A small self-supervised image encoder, trained from scratch.
Model: 2.7M parameters, 32-pixel images, layers 6, norm layernorm, activation gelu, width 256.
Training: adamw at rate 0.0015, 18600 steps, batches of 256.
Rows from block 3 of a small self-supervised image encoder, named by matrix and row number. Rows with one number belong to one neuron. Each number is 128 + 24 x the weight over its row's rms, rounded and kept within 0 to 255. All counts start at 0. Numbers have three digits each. After the name is the row's rms in percent of the matrix's.
After each neuron's rows are labels from the 100 images, of 14848, where the neuron reaches its highest value: "top examples" is what is common among them. Only what is clearly more common there than usual is listed. The data: photos of plants, animals and fungi (iNaturalist).
# fc1: MLP up (model.blocks.3.mlp.fc1.weight, 512x256), inputs 172-255
# fc2: MLP down (model.blocks.3.mlp.fc2.weight, 256x512, transposed), outputs 172-255

fc1.469 126:134133208142151122098156136153115131115096103129108171130112115136156079107111136094160122153117118121156116115117155094143113137144123097125136160126089114117084122164177135090156097141143140127103082056121135137101130144179137106112118132117124126159
fc2.469 151:122140081111125158175123091115122139155134155100131116133170104116101135143165119121089120138125135111111130114127135166072138129100143152099155074151123150143172121112099148154127162098121111133136160152139119120125117142107120109117156104122148145095
top examples: phylum Chordata; class Aves

fc1.441 093:128167130118098143136096092117097094164149130124137125118103154093132127118108109131142160170120105099139136151110164090113127136094137097137145070110167119117137159121165107111140152171127143154149122126097099150117106134146112146119107126135151173139
fc2.441 089:134182131152148139130130119115135122098152124119105129116139083116130109037121132146114162143102098103105147161110174106093145159110112087197171154125136148132095164125161116151144120112102138158152133106096092103113096135153111139141099126147161139139
top examples: phylum Chordata; class Aves; order Anseriformes; family: Anatidae

fc1.407 123:124153199143145120094164164152120127092064105114139141123095115131161090101146120096165120145095133141172116126142153106154103128139118124119125167135087130133068124169159130097140115115153137103125102060100130124085127141169120110115105145130119128175
fc2.407 158:109082092100100161178106091096131140164137161150127110141156135131120142137135160135079127126140109107088129094139124154081132111119155153114147076156165146152164129088120136149130162114116114111126139189168127114141119132118140123101138112113149133081
top examples: phylum Chordata; class Aves; order Accipitriformes; family: Accipitridae

fc1.18 097:130094167109074146085133152105151149106132093124142154112104153137123152160128116085136134134125149143179110100121155146143111160140165151088129141159084182153167126120095159143113146175135111107124079118187133180111145140125126132123126107156178098158
fc2.18 091:146106118140093128113129107136178094121165122112154146113145100109117123140128144154091138161161128103130153089147127086124148152113088110175113142141116144149112174139119131126053087167088165164131114132138147127137116145118139123125129105135144116121
top examples: order Anseriformes; family: Anatidae

fc1.9 101:125170110121126176095132116157139158102105093113113156103120082145118154105138109126158086146121159132127132139130165122101113122108162126103138133134088133081141126182139144123143104135111136124147107102152122115177112138140144066114156121110169099167
fc2.9 106:112137156131114169151138131160143151126122146104128133131155208137116124133145122142104171142082081148165159140172129108112137101117136093155099136097123118123126166145149114096122119138127181126116093128147106142123157118129116125171103094136135156108
top examples: order Lepidoptera

fc1.329 097:131141153112108144111127115152105137136153140137123144119149156127166099118159122148114113115136114122128122090113118113140122112095136115118133114151175121135107157101159112100154143153099127138146146100122123157099124153152123089125078117133177113134
fc2.329 105:143153113114166142129141124133099117159131162105140123141105112100081155078133118115136132126134142115099132135112141126161115124129152168152159141145139122100138133109136081175130181081146129107115095148102112169136121124103131162109121127183118119132
top examples: phylum Chordata; class Aves; order Anseriformes; family: Anatidae

fc1.162 100:153126113137097141125094149135130143145138163109120121107099118127078064114123130137100144139143098094158080129127198067113110097089125125142128107154074113183102118120161127130129155121106122179140102124127119097103114123141133145087117127085181141142
fc2.162 090:141124110123113142138108127107143142134154112113105130124112138077124115106123119102145127154135087134099165096135139140101155133148124114158128141084133123125156107144137137100153104190159169164084088129145120145160160132100125065125159157104146125150
top examples: order Charadriiformes

fc1.193 098:089117157146076145139067148141127122150085142147141138141129133129137140139113132108149088163140143107153139103175133117096095136106169169114110125158139130160144113164131183099096093163174136113107102108132126142152094138168138111127118094144104081134
fc2.193 088:105138096159148075163144113102135131155123123067106148089143085131137149112149139132132123094141093114141104130081081156151154082130118157138121134187123117122104172132104129162179144109117132182124169149128124114119099072148136120120115169142128125072
top examples: class Insecta; phylum Arthropoda

fc1.223 094:124128120098116132120120138132104113107127168132093170140137075177135130114099139087132169142076126096164112153131147069123166130114079128132130116142109131171075113148155114122159130133093132108107109141101102150135092119142100101081098116181146170112
fc2.223 086:087108126151131141136159131131128158148083136111130114136140128105108149113144109121138137107156144142087145137118114150125110135095134137117147091140096135107172121115147131126119112140200094152135106106145119055108133132118093138150160147070147093150
top examples: order Passeriformes

fc1.217 097:086146122134112142121137137127081074133104130082133127136148150147132156142145117143174110116113184145169113112111128137104093106125144156139131104145116096144080130156140120112129144146103115113146160083090117138109142112154103127143145113155115091143
fc2.217 102:131156108100133159084124140144112108108107118085126110138160155127142115114116077110165113149094172146147126158125146092118113123088153105099149136129109109095123137158125146075139137130130159106149133060079139137130138099112103113134153126161115152161
top examples: phylum Arthropoda; class Insecta; order Lepidoptera

fc1.204 097:137123135135097163115071127134128105128117093135106130143133087096110126115085132128147149131146123115158113087127157101130064095112139157140131122163123137104121165118166131086138129134148123105115122096115089171097098121138142121114093116127195078137
fc2.204 087:147138144125080165133118139111159131118108112096141122092073141078142165093118137113132123150182162155137148098139154129125129120092136112137116111150179141094170168109149147125096081157151143137150121123165126126121093130122124090151124143103128102160
top examples: phylum Chordata; class Aves; order Anseriformes; family: Anatidae

fc1.481 103:115154164136137194152122111169107143148098153123115128133146154103138118128139128123086122148122105113180154100168141146110117141129142095121155103117108116103128135171111166110140122142110109134129115125111103117120149153181140115126085100149146133092
fc2.481 109:106140135100136137134154110089087139147097124173122120147133179149112107111113120087079156120098126121131111135137163086155124168114140139097151141116132179137128089090158106109133137121122100065142116118093109091143153137118118169150134132148132133125
top examples: phylum Tracheophyta; kingdom Plantae

fc1.252 121:145141141132103166099077124140129134150125102122120142115089108131118114125123119118140085134114130123150103069141130109134093124096159142131113089140152119107089150162173142099133120136100148132112114091141128136113123119166156070094096131117177105135
fc2.252 161:115092152127082147144124146152141111123101149119154117123067109109140134091139152106175103100168162136104100072143128149129109096134159158138135112144188080115159136124146135126134153149150147111137125157150141155133111108131129126100128143082123128155
top examples: phylum Tracheophyta; kingdom Plantae

fc1.309 090:133102134126116145133079116124121126116125142156111124135130159131165122123088118133106117125103122107171105111106142085095121118127093121129154124083099120109087142125159108117147113124142159085107150113102085154105159122154104118175117138138172160157
fc2.309 077:152120127113084134146132134125118119126165145068081120130134125130121105092151137154070124142112123134169137163117136098120137117092101117175112148139122113162072179145115122141139112138111172118132102087140142130114081132174105138095135130170151115132
top examples: phylum Chordata; class Aves; order Anseriformes; family: Anatidae

fc1.359 093:112117165141108152135148103140137126137132120103107126120097100121149108108137115121148118109150132150146124095110125124138098108112149126091114115125154114108152138113162097078143098179087140118163153120137156159104103136159134132102113171109153089143
fc2.359 090:158118134107124158083089164151101107114131138156178144182110141124168114116126118130127085153171123111143110058121117116146089167107182150110104104134167155112161121130119163134094126179173119076105109129166143187114068133153144120118110127138094146126
top examples: phylum Tracheophyta; kingdom Plantae

fc1.415 085:138162142103131115112130097125113108188095075104107155118076089142187123107141127094145158116149142113145135102123089142126138117131110145149147145135155093114125159129141132109145123142112080107133136107101111150105108127124149117098094171183108121120
fc2.415 075:146129134136110165108104153131147131089147129138165059160097128129129185126139145119109161161144160150098161148123133123126096144108144119156143160111141155115116150107147128110096134170148160155112136171184094129144101151100112142184133093115144085128
top examples: phylum Tracheophyta; kingdom Plantae

fc1.480 104:122124135092132134109140181122082069097132146150145123125142154113133166112165152135126103147154129115154123087135118099058087121112100110099149134164109144173111098143163148127118143157124129092106108123117121101141118131157125069090174131167126159142
fc2.480 103:078121123140122144161099130130105114125113173137129121123172150133138085149104121131147094109113132132103142100149111139166150141146125119133130063093110128092132111129140146093161143120128131100135131079126153117134160152094148126176110141090148167149
top examples: order Lepidoptera

fc1.378 097:142148158130093186107088124143125128110143163137107128137137120142136101098111109136127112111143130106161135099105119096129118120117131127126162112164122100136129187111163114098133122133108132077110159122122142147148104101159147141121111108147167102160
fc2.378 098:105129162106093145123143133161171115119110110091126155090095139083145128120127154130134141120182135155127140080155140152166124119122114128120102124178140120114159146130128169116086127166116155124156150100154130138129106133154147131136118144112138091162
top examples: class Aves

fc1.381 101:148133123139102145123085126113119127108161161139121135116164206162166139108127152149131140100157073111090147134140123128104147145128101090117124102118189120181082153086148130107155116168141143104136103123116118122113115127124118142139125124151133165099
fc2.381 101:133153126109170137120138095136107140090131133118091118157166070120101111161150115129093145147087145117162120158117165103095143142128101143131151162121076134112094177122116074156150127097109159125143136138089140094134119127159105173131137128165126120129
top examples: order Charadriiformes

fc1.293 115:133093144107113124102099125130134168128120102110097134115095075121140102095097114116115125160168124116171111055103106101146135102084144125108118123168080117174143159127118145095122104163121153127103131137135172122130090111130131136074124135142186078118
fc2.293 122:127126115156115121105141152128179096123120139135169151100123190098164175099129172109129112116162103155107138088133124125119110131125123135141115144131175125124157101132151161145116127142137138184108069109156114167135147143135120100082157141091127106117
top examples: order Charadriiformes

fc1.106 110:095161174148118188128154158122133108117066149152146112082109140148142153124124101090131101181117128121167146117168143108127093145135127103150143144129117143143099121155152195111141107151145106138102086115125155103137148164140145071122147105140125149136
fc2.106 118:093113181158125169176153138191100136159066089147098139154114151128150114115171149109109097112140117147140120136175104128142124089119145123112137140097147082131081115138135146102136144138145132107116111096163125093115142141164157097107111147091113114129
top examples: class Mammalia

fc1.21 105:134151155137125125112147139143115122106087088140128159108090152095143085120138138123170112161104146117151122133143136112152113119148105119125104164115114126126095113165170140097171105133145140125080124072137131133132149125190132101117085136127120125147
fc2.21 129:106139075087115160172107089106115138165129144105113122171138130118121150151169128146107108127113134119092118124131118164090140136105157144102140066143138131134155145109095144148128145102115107122152147136120128113133126137115137132118133099127120145095
top examples: phylum Chordata; class Aves

fc1.147 092:146108162100143173121135121136127132125102125121101133143119125157133100187132140082139164149132126146146124133145183127066125175165145108069150151140057175150164140169110104114124101150112134122119110120135128114148159127136160129084120119158129123094
fc2.147 086:129133150108102123141128094097137146130142099106175117135116129108075126116102138169126145122152166125133120106114121143168137097124131140163105116142127112125145178099150139160129111160133135150136170183163128113148071097097113166156127108119133090133
top examples: order Lepidoptera

fc1.429 098:128115133155178160131086122141138126102144098131107076146141114119131087167131088167138141135142113156107117101122117154128134150142166099116139083091137111125124109111139100096114111146109104124151148097094114070111147145113151138136152146077125096141
fc2.429 098:107122101130143096109201129113156127129115103092138173089124085108139132115107171086103110129122114131153097064143115112125141124146110152147126147192117146140106129136079179191090145098149137130117141141148144100135103118106134108108146147153135138123
top examples: order Lepidoptera

fc1.439 090:127119118081134153139126106157104179177123104164156125157151106147143097191094092122128103151113100156142096099165100120117101149127142132101137100151157135130101141130102120091134147109129124097122149112090155121155134079120155126064120159134141127128
fc2.439 077:141106162170130111114119122136154163102113128115111130104098100150136124193124142132130120104134126134183083106123158139109134150142109160116131170126096122146093150135117136188110107137073091127159136139162110107136100147162115145139075101105123097134
top examples: phylum Tracheophyta; kingdom Plantae

fc1.64 092:108151143186137134148071131161100125130121128148156127105142173095101115095121082170133090105128101114152144100111089153161136125113149104149115135122138140141119125135153176093120091109152119143155113072136134134113191102132126078123104125129191107128
fc2.64 076:153129117138120113122146166127149130102150090149122156101110111144132151144112126094137143150125134197137173138150118100125118124149098144127125136090105131110153109144142108139107144124145110116132093144136100117159118146094144097114136133152159120151
top examples: order Anseriformes; family: Anatidae

fc1.99 098:110124140127116168150141134127108107141081123153168125135123116144110118132146114095138098173104173162111151141156150105099109143111144134109177139120156141143109103150157128087113151124139141084143092090118132088133134148147122092121147120117168122140
fc2.99 111:127196151122159156139135105138149110151123116111104131082126150108091143054188109109110159164131102121101153127169127139131123165112158095096117123129137142087122127163126159144127134155099137128119084111121109118157159138120181099116134125135120123119
top examples: class Insecta; order Lepidoptera

fc1.401 101:145108180108115146100091154145120150113148090136116179157110120134154066110083135133133104120125123122181102112106100077135125133132088111126126153143108135139096132138167172093111075131143147106122150108160159145088135124167125117126084133148146120162
fc2.401 101:104128064090115166181128082105147151157132139130132136146177148133104133141174141137056112133114116112108134103120123156068151140128134158104130115146101151110189125120104135159139126097110099104121145157162154102141104157129123135120166117136151131100
top examples: class Aves

fc1.399 115:122134147146133180141141107157120144158074118092070114104126129122128119165152103145139102170087174132185120128166153156133100120107155127126122155113088134104105127165130139109136104111087129140142140132153116127109108142157128104180093136115124082126
fc2.399 123:108156129096139131144140122114097168104115130150113098157128101156109108088144110117112128150107143115108094160128148119168124156108111159133149092102094134103131117134149128149152167082128118068129114102119152092165128143095161136165126132137114113169
top examples: order Lepidoptera

fc1.71 093:074178171148152127131151140105146144122082111109115139100137135162184124086136124136146124137163117135129128139165142097156110174150121111138127140121133150133104089144159125150109109135145115112140117103118126055117142148130132127143106148159113128154
fc2.71 097:146060193083117148105131114150104129134109091172156098192133174108157091153106125113116129089115142123127118133154127093165109130157135102085109172113149152140102112140138126074127116135132132075119143085138146156115179115121121147107141146119150103130
top examples: class Mammalia

fc1.398 102:095137117121105177155118138087125151144117123108146107132114125112151112130106156104127153165135129117148150109155116126112134138125161105102126097186112160121154090146121163133091131149163102095160137159125115089153110175112142126152116132158098119120
fc2.398 096:134146105099120123138108106091142082118165120162158146097099110170120134118103118136109145087108093143076142156117084124160155132157108129111122105124171110118135126133137104151132121054065137136143143152123132120167085098097165128095126119143159158126
top examples: order Lepidoptera

fc1.16 095:164136197127107149058092143115118130108164109117122131109132151130107092124107101132112135165144137105155118131102162090126134175088127091116144132123132163166117134126147141090134108152130148139144110117083101114068140146146150138110112143139142145165
fc2.16 099:101184068120114151176150097133103178161106136115092120126147148129123129146193121151089115123101135137132131144148146153082121112116153129149150099140111132128141145129123138164169179079147121144160134116116113068094134137114147120138132105177116139115
top examples: phylum Chordata; order Charadriiformes; order Anseriformes; family: Anatidae

fc1.327 097:154156139134128161124109128130113149096115134131120111105115126126136105083132119138136109162129104141119166141164120103129137140111161099135121125139127171110157116162136146122114094157135100116125093088163120107120169177157158091156142122117106123156
fc2.327 091:119129087153103102151158093101126095185101168115135122145106106155104170155169144130124165138074138124144141163135120151111131111106137154163149114150133109135102138131101093177166144125144132140131147151106132112127100096122101144107140092150121160083
top examples: order Lepidoptera

fc1.236 102:135135116116138125107097129145105164110107116107132166147110129152142072133113109111172102118071120138152094111110098126153154105153094152113097122154095105137145132168146168091146093129114140116160151093149148110115144109142124085127106142118134135140
fc2.236 110:120118145135117165114087118109167125137122162116148133179119162091110121111087136136153126120193129111127105065119113163145127118152165110120104108132182138098195127126138141105084104163105125074139136115166168153118142129156128124169123127098113123144
top examples: phylum Chordata; class Aves; order Accipitriformes

fc1.332 100:144116184093116144144128151189094137169132116128124125109138124128118115167156159132134122096121154158154158094163147125102136087120135113122143129086137109114122138162104126129156111148122163126158169162124122106135120127165140125165076120112094106094
fc2.332 098:106139127115165145128164110098122183123097128141125110155130124119101108084146095096097124145111134129135119157136169097175116153099146145160136168120118140075107113135148134157157129119160105092131104108140137115142138093108124144165140112157128087135
top examples: phylum Tracheophyta; kingdom Plantae

fc1.280 088:121157151160150127095076156144124137140121147119108168128150118145152104110127088069168132136149111105121140128128138164117146145149146113160124118128115162121115135157125158110131075177148128134117141122148120159118105174115122085136118114114161172116
fc2.280 083:158106160141108150113105129141115103097126096143117061140113107111135153149138156163124126146136140143105139125162108125120139120134105093116129113085134113110120086144157111111125127134107121133094122113153133102141145150137178091114112116049139139145
top examples: order Lepidoptera

fc1.53 081:092135130156139138144124102147151150150099110167110146135145082104118113110109115121101100167151131100156147085165141127139110159091113163155127109103149140139158120136144140153118149106119154106127118110138149124130111129121170089129144082137139147140
fc2.53 071:105132090121101110135141105114114101138101148091116076149115111130145169136124169134157143131152173184100120164117136165135108098094144121166176099159140122132143138137114067100132152084101106108140171123095131135113094124105096161137140172117138095153
top examples: class Insecta; phylum Arthropoda; order Lepidoptera

fc1.281 108:103134162142146170153114128139113120136121148161114129107138171143111132118154125134121129168127147101122162121179133114142099156119162082138125116106171139108113078136151114107131122156144113108081087119144123133153130189126124138139141116096094139138
fc2.281 117:154181137117136106097146125132144125161131136122114139125113141103112159047132129089122164117148072093145144110135151111149125116102131125152114139126148110126126116133111146148150110174139160160086106133136119152113110103156140143074108135148131134087
top examples: class Insecta; order Lepidoptera

fc1.92 106:121144123143114112134114113110116140182160155136111098103094170125106148128129140131101135146173114061150119161119162139140093145105153139140136078119146128150119064105132125134146155129168076117127132154151099121135141159126150152126127127125098150105
fc2.92 101:155127121131123075105149136124154101155125138130159141102097132087118161126104164121134146118145092120127141126095125138136145107147118159138105124128145097127135135143128108163146109135149132173075108147170081183136126111109126087083147166128158134116
top examples: phylum Arthropoda; class Insecta; order Lepidoptera

fc1.291 101:126111150110114201168157141124110135137128137130153120090079156134123148136150093119148107152154139142106174090182154136106088158103139132130116086117153171151156112132125152149099113160108095152137107139124116128140149174118122079129147116092157137167
fc2.291 098:119158146170100147133118145126163092149115157119103129110140153115153135093166157131110141131120083118126159104147097140140143129142123098129123076126179114103128087138118161144133105127132134129133101111132131151115112143156171127109080129149089142094
top examples: order Lepidoptera

fc1.44 095:147119123144121170124126117160115093171109131117141129127145174117160111160125145122115122128087110120165130093166134125081110110103105133082149106143135130114133129149094167109135068147135119130133152122120120137115102134178114087128098117131149129097
fc2.44 099:078128142138097150156143116078118151127073130117109117130132136131133123136105112105154103135162160117125084122132172095145128166149104133134132143111122158107086070091156127127140129117111101100151154110124155057118128144127111142154146137120145121144
top examples: phylum Tracheophyta; kingdom Plantae

fc1.384 091:119172123130125139089162152161120156121148139168112160131145163132107108098146102122134151171118092158134115148125130090118123118113123087092104128148105139131117150122083153114146116164154165130087127105096102162108135131149115130146110138153149119102
fc2.384 092:127066137153102127115132146098140083129134146149135107148104128151168071180102158095134132120128120154144094150123108104106121153156133156137159139155141139164124118118157129102097109083119121087171101120109131107108164152137117135104122154134148152179
top examples: order Charadriiformes

fc1.260 090:132132139125127136109124120129121116143102080117112085165123126140157149119115126099121136110130160110161101102152100124107118109100161132107156156160206094134132168176111110099137133119154104111132143089106129160087160090160147095077115106142139119148
fc2.260 084:096150144090093090131139131116154141140096138117152149127079135093127105077131104126151121122157164117121142081107138170152117128125178107144134113168175111114141118136085135106094112155166122104145127110148181126113126124148113139092153136118079135129
top examples: phylum Tracheophyta; kingdom Plantae

fc1.425 105:170136125113147176126115126128109112129149146122105160134141187152133078141137097124149120115112075147104126143141145124122151155154126069063141116134160176106089122143126121093145101130103133125153130124083137109109146166156108120138128145159157158129
fc2.425 104:101132120123136122113190122126108144132139104124151130146157125108131123119121085091105111137125144130112099133087157074164143132101101134125095143131081162118122153125133133140125114142153137181096132116134142101145121124110094141112175171148149057130
top examples: order Charadriiformes