A small self-supervised image encoder, trained from scratch.
Model: 2.7M parameters, 32-pixel images, norm layernorm, width 256.
Training: adamw at rate 0.0015, batches of 256.
Rows from block 3 of a small self-supervised image encoder, named by matrix and row number. Rows with one number belong to one neuron. Each number is 128 + 32 x the weight over its row's rms, rounded and kept within 0 to 255. All counts start at 0. Numbers have three digits each.
After each neuron's rows are labels from the 100 images, of 14848, where the neuron reaches its highest value: "responds to" is what is common among them. Only what is clearly more common there than usual is listed. The data: photos of plants, animals and fungi (iNaturalist).
# fc1: MLP up (model.blocks.3.mlp.fc1.weight, 512x256), inputs 0-85
# fc2: MLP down (model.blocks.3.mlp.fc2.weight, 256x512, transposed), outputs 0-85

fc1.264:126154162154143107118120091178217140132131165116177127121059119150128186133137113138126141089142173086143097184168101106146089136164143156122090049128095094165062095140102133164110141095108114112065158131108116129113148205156128117155114121134094193182118172
fc2.264:112178124140075117179128104118121154139119070172152139042139148146198137142153158145097135143108094139063102157145071147103171141130100177107168129078141135148158099138158113090123123139162149154174158156106164144095147121109118113136152124155106122132040106
responds to: phylum Chordata; class Aves

fc1.236:099115154154154116078092085097103136085213115127122126127082074087102157106109105228151127144153134108140086104104095089122153123115138122165125144163092106176074068087128169076157163119132133153137123152096174142168138094155144114128152185153095176104119123
fc2.236:136162092126160122158156078084105134141226130140110131087101121146138101047113108119127124152110162131098136130110105133152161109068109164133118086114121128122099129124124089090135080098132147129195096147137133155113104129136117143100170137196126120131161141
responds to: phylum Chordata; class Aves; order Accipitriformes

fc1.425:179169171130125133067118107120113102123176131124133116118100087152072169110122096142158148140146101115114140109127171173143145097109090098069112119144121105132040077148135188122120153136166074136098130139150125147166203107156151124130094119108149164154145121
fc2.425:056143152115133107099133130144150136126091082184158109168168099111120167163176122160135112083120092050110083131122155148130163124125183173124145095082114074177103125137129113190127142157119108169117215124157122077130117101117146126086100079113083112121087124
responds to: order Charadriiformes

fc1.443:116153139164104128146166083065107106109075099202110064088175121090123190113119090163156201183146117120131090155131122167102149159104128143092118073104114158107113103136142172105125163096156114132110167101144212116105159129122173146124124159129154133109153116
fc2.443:109116164172111129090085082151141135093148133096146108100113141150164120130155127113114111159126100066135153095185160143178068157201117157090136165153112068124121114127084114139119161168173083062118162083146191134133147060133159148171108095061130150161146104
responds to: phylum Tracheophyta; kingdom Plantae

fc1.484:102138101100103109153125100074184130150119129157127119134102168152105145059153110139173180189148134126096163161209119126118115153080092210165108042146127124159102138092179110112127091178155119147169126092138183179037121130117133147148082128165163146164128117
fc2.484:135156131202090046147085115142114135095184114134062130074113130117136128154112110192111103085181153167090151106099126087086127116134106103095139093110063155162153143064158116144159106131131143156117182124090152162141101173141160122196138114149143098125168140
responds to: phylum Tracheophyta; kingdom Plantae

fc1.490:112176170176101177119160093152104160147155137110159104104119182088176145142110190123091096122147168112115148180107097114120153162125128127028119063165088134166074115106198120133130141135081146158163129116111183172133145142146154110199148133079089117157221106
fc2.490:091169119112161094160201078110076135119130193130136069095106132165128144125162134112137151152046087181107145129131121134132118056129072120061106074094105090142118149183109164095074089151174110118113145139175092165129176110108103129095104156104121108152088150
responds to: phylum Tracheophyta; kingdom Plantae

fc1.391:179173145121108179122088083154196124112152151125142099090050081152155167092097097110152118130074138118104089153176090159095110101076092163135147102119131153120111133140117149130174138131118189180143140043184129152046157194127154135190149077137138082184140182
fc2.391:121124134127155142086165088142071098101175093138118162111138103060126118097095115134136108119077106126118148093071118144076172112179136068148122155111179107089156161147124073092143174065095163173131145159128112139156148067090148194070118236200092125117181151
responds to: order Lepidoptera

fc1.50:125188094155066132124126107156164138136154109172124074088133085121152100054111076176173142153090081122117157122124077182096150154165093159120175086148142164119104089192117112159153127177136142162139151152116184166120129115139153135125155162163105145143103075
fc2.50:109107168176110134184103086116106094097156130100117117068150153169146140138210191111159117090123118130106152135184143102133141134229114127119139155132121096131148179115106150111140107071170123120112116154147182122149179165107120107134110100111125123134104185
responds to: phylum Tracheophyta; kingdom Plantae

fc1.407:110141114165093101135161104135100104106096076129109080090095091104112106126113102156156077118134097133158159152100076166133145107125146127135139109149157108192087077138137107092171197134144146150116165111076189105124177174104160134148123138164123144140118137
fc2.407:167120181117171165126091162122138153089172139138097167124136197136153138130109164136119140145163112130049138101144147122115138141098097140146134130109085146057168186112171149179075082094109135103145092120148099156148027109149129106101162124137114110110181146
responds to: phylum Chordata; class Aves; order Accipitriformes; family: Accipitridae

fc1.293:066129102120166142109130111106135145152129150165164164125129151124091090168113108191136147155108136111154120188158117133071166135173171192119117098159142154222064126090177088096124155146133149140105187095119070128146128139118108104060092100124135143109126121
fc2.293:130127163128150174137187108145076131111083145139109102125135093057150112123102096118117095114059102171107110095068133110118109095071106132101084111089135117148153162112129120117130117058122125181113161178126076108063164121128105184125160153116099100098152136
responds to: order Charadriiformes

fc1.429:157172153133129152076138099140107125138154182139142100073103140199078154141097144150176123145157111110108136093117070130115147143127132142111129144135126104114126122147120169138152115111141147132125135045158094155172143086188151158116103160183154130229175145
fc2.429:082130144130157203110108118171125134111105136130123136119102145077138085151083150093116093119114073099136113162128184086131130110189134110108123159107140110139153176123136103125098188095103127144115191143124099124174095147104094121072109127135083138098139157
responds to: order Lepidoptera

fc1.65:167131086159124189151122119099125073109177088134128148093122149174135114035170175079134199126114178125113149158174111095159146147168122203099153072118162152132127107122170097135168077115168166155117141106136151160169119096166081168162152154162136120146144132
fc2.65:123154100166078131112137119139145135159071164146173080110188159172120088139146154126149138179143059102111155132182139163130156180162127194112136084136129109124103135140126119160103132153145120122151135086168129125179160047103152110117074099099123154153143109
responds to: phylum Tracheophyta; kingdom Plantae

fc1.88:156157132127152131147152076147080084121122135132160080094180142174113150138090154069186176157146159132111124130176094084136144157098110187125145105097082113096169109081105155120130135096203122075157115078180136162136143140172140071131103125200179132162181102
fc2.88:134095132148165136112138126160156115100098107070075163113150127100162132149176165071090072122166126082135140132118160142197085166145173091123135164135107088135145133181085142157136136113117114174109109169105154136157103125104114137089177137093073162093107146
responds to: order Lepidoptera

fc1.303:195172098181071095138172128102118082111146143216067056087114148077120151147158132180149124192173137094127180151148170186103116163091147121171095049124124187106066113147151098117134134097129121141127089142104142146077102152080138101140103146169136178100184123
fc2.303:080139168126100089166036141168171141138117104132149185140090135137165127181131145100122152149124132086155161195156106153161171136165081214115186103171102109166069087080111123107145137193140157099154145053165129149108137135156128042077109103115130113139129080
responds to: phylum Tracheophyta; kingdom Plantae

fc1.137:098122119113120152125182088166144156128105164170167107127074127106124112141070130136165154165097078076092169116089135141107175091054098197093117123164104137120110146126131142120059170079110148142150143177177109106135182089130129067120044172159134150123171099
fc2.137:094119146195068099126132110129099109192106119076109180073157170168127116113130168146056171113096127103124159124113118071103199113166133217126176104147103137145100144078169082115143090183154145172149125105127150169122122159117115072141092109143142119113159110
responds to: phylum Tracheophyta; kingdom Plantae

fc1.316:169123093132158166103133093148107117115154151100110077104119156193205107139112170146112147157209138076150182124157113159174142059055093159097096089122109090191072121078101103098108129140142131125119103161106131169160155208158078128064110150114162121101152101
fc2.316:156108155117147124143093166121160143161099131115145245173141113143140100157085126105117157105134116106127145139098059109154135120164123136165132130180122165142083107112154077158121097148122134176121144162121092122119113153127091071131154073110162092125100129
responds to: phylum Tracheophyta; kingdom Plantae

fc1.11:103107097130124176150129120120070139103095133110136097100185106110102124120113130141166191160146136133127129130153137122142144135106092144089152115122156148141125103053155137095140140143138116001103141100157105143096124118135123096180137140184169117209132087
fc2.11:121156125139128152100091155148179162151084154124123174117199130157160145205113137060077116134135166119104122135141121140136096125105152078141177145117109145157178137142140152165082106143116133143123086113129174086134130199105113090120133074008114094157163103
responds to: order Lepidoptera

fc1.479:160106109144143179116136107134136110147114170143161106120111171144147079138119102078170082110178142100146140141128108115105149134105116139149127085099161104167145125138122119113131123113160161142140140180138108131184109168147093141111144178155122129129145116
fc2.479:128132132119169189134121165126162192163086132105125209170115132152176136139076096129124170105117152082141119109116113122114160107100141143141126110110212141107075101142177070154095086141115118159112118127160085109127126114114089106102157066121076119112132157
responds to: phylum Tracheophyta; kingdom Plantae

fc1.204:129155114112107098184109152123093141101080094176142131110173163145128106167133141164135122132114137112144168234160131139108170111139095224133124114170056120141135109045123105127105131144140152102119134112194053131104092139151098096136117137148155168112158103
fc2.204:114160106112132178136148095078113117110130121184160139090150150179132141195157168086134130121092137131125166184117096068142180058138069165150122113108079167177138141137153166122139087097138134150110149167160101128153112165153101094092132129091132109140141137
responds to: phylum Chordata; class Aves; order Anseriformes; family: Anatidae

fc1.260:087113095119148128059152105146093086145082176162153078131122149120103050101157143101161136155118158135162143179138172127168156131041131172093112098086155136112140118107125142090135133145096164089148093124106119127118147179132116108079143186157043176124187091
fc2.260:101125083148077119125120103177104129124148117141126141094166150117188068155092119079107144136096155133093138110076107142165128146103187169145106102092108150122114088092138055134161083101118160134172179121109172079211115162123126140106170133124169084101195136
responds to: phylum Tracheophyta; kingdom Plantae

fc1.467:172125116164104155144179115160133088116153129135136101108116167062066173080111127118126078138117138132179148186080171118144121125163171134106111068146146141145107155166116102141117111159102115151099084093085146150122138162119147139113087146142111135088165129
fc2.467:105107118112112094190147170133152120156103107116154178152157134137147130145147143157117148110099112165152134054099090130110112169137163102179168092098173168121223117152133151149144135127126117122136096138145126140115131141103157156094115125087124088131063147
responds to: phylum Arthropoda; order Lepidoptera

fc1.359:099193084154131145142114083118128105184160161150160119101149164152073106142150137208142125116143152104151188214166106114140200099162130177131101078136083162154128116086142100098139117142145178123152143137154119149094139178153179116104075130123159157160163119
fc2.359:111136129118170118109113129129122060080072115180121110152196093138132088138096111107096149164113150122126127144085064144177110099083121122159072119133131145084173098128120160119116097093136130107093147128151083074123092161173131081124157200201147091118130116
responds to: phylum Tracheophyta; kingdom Plantae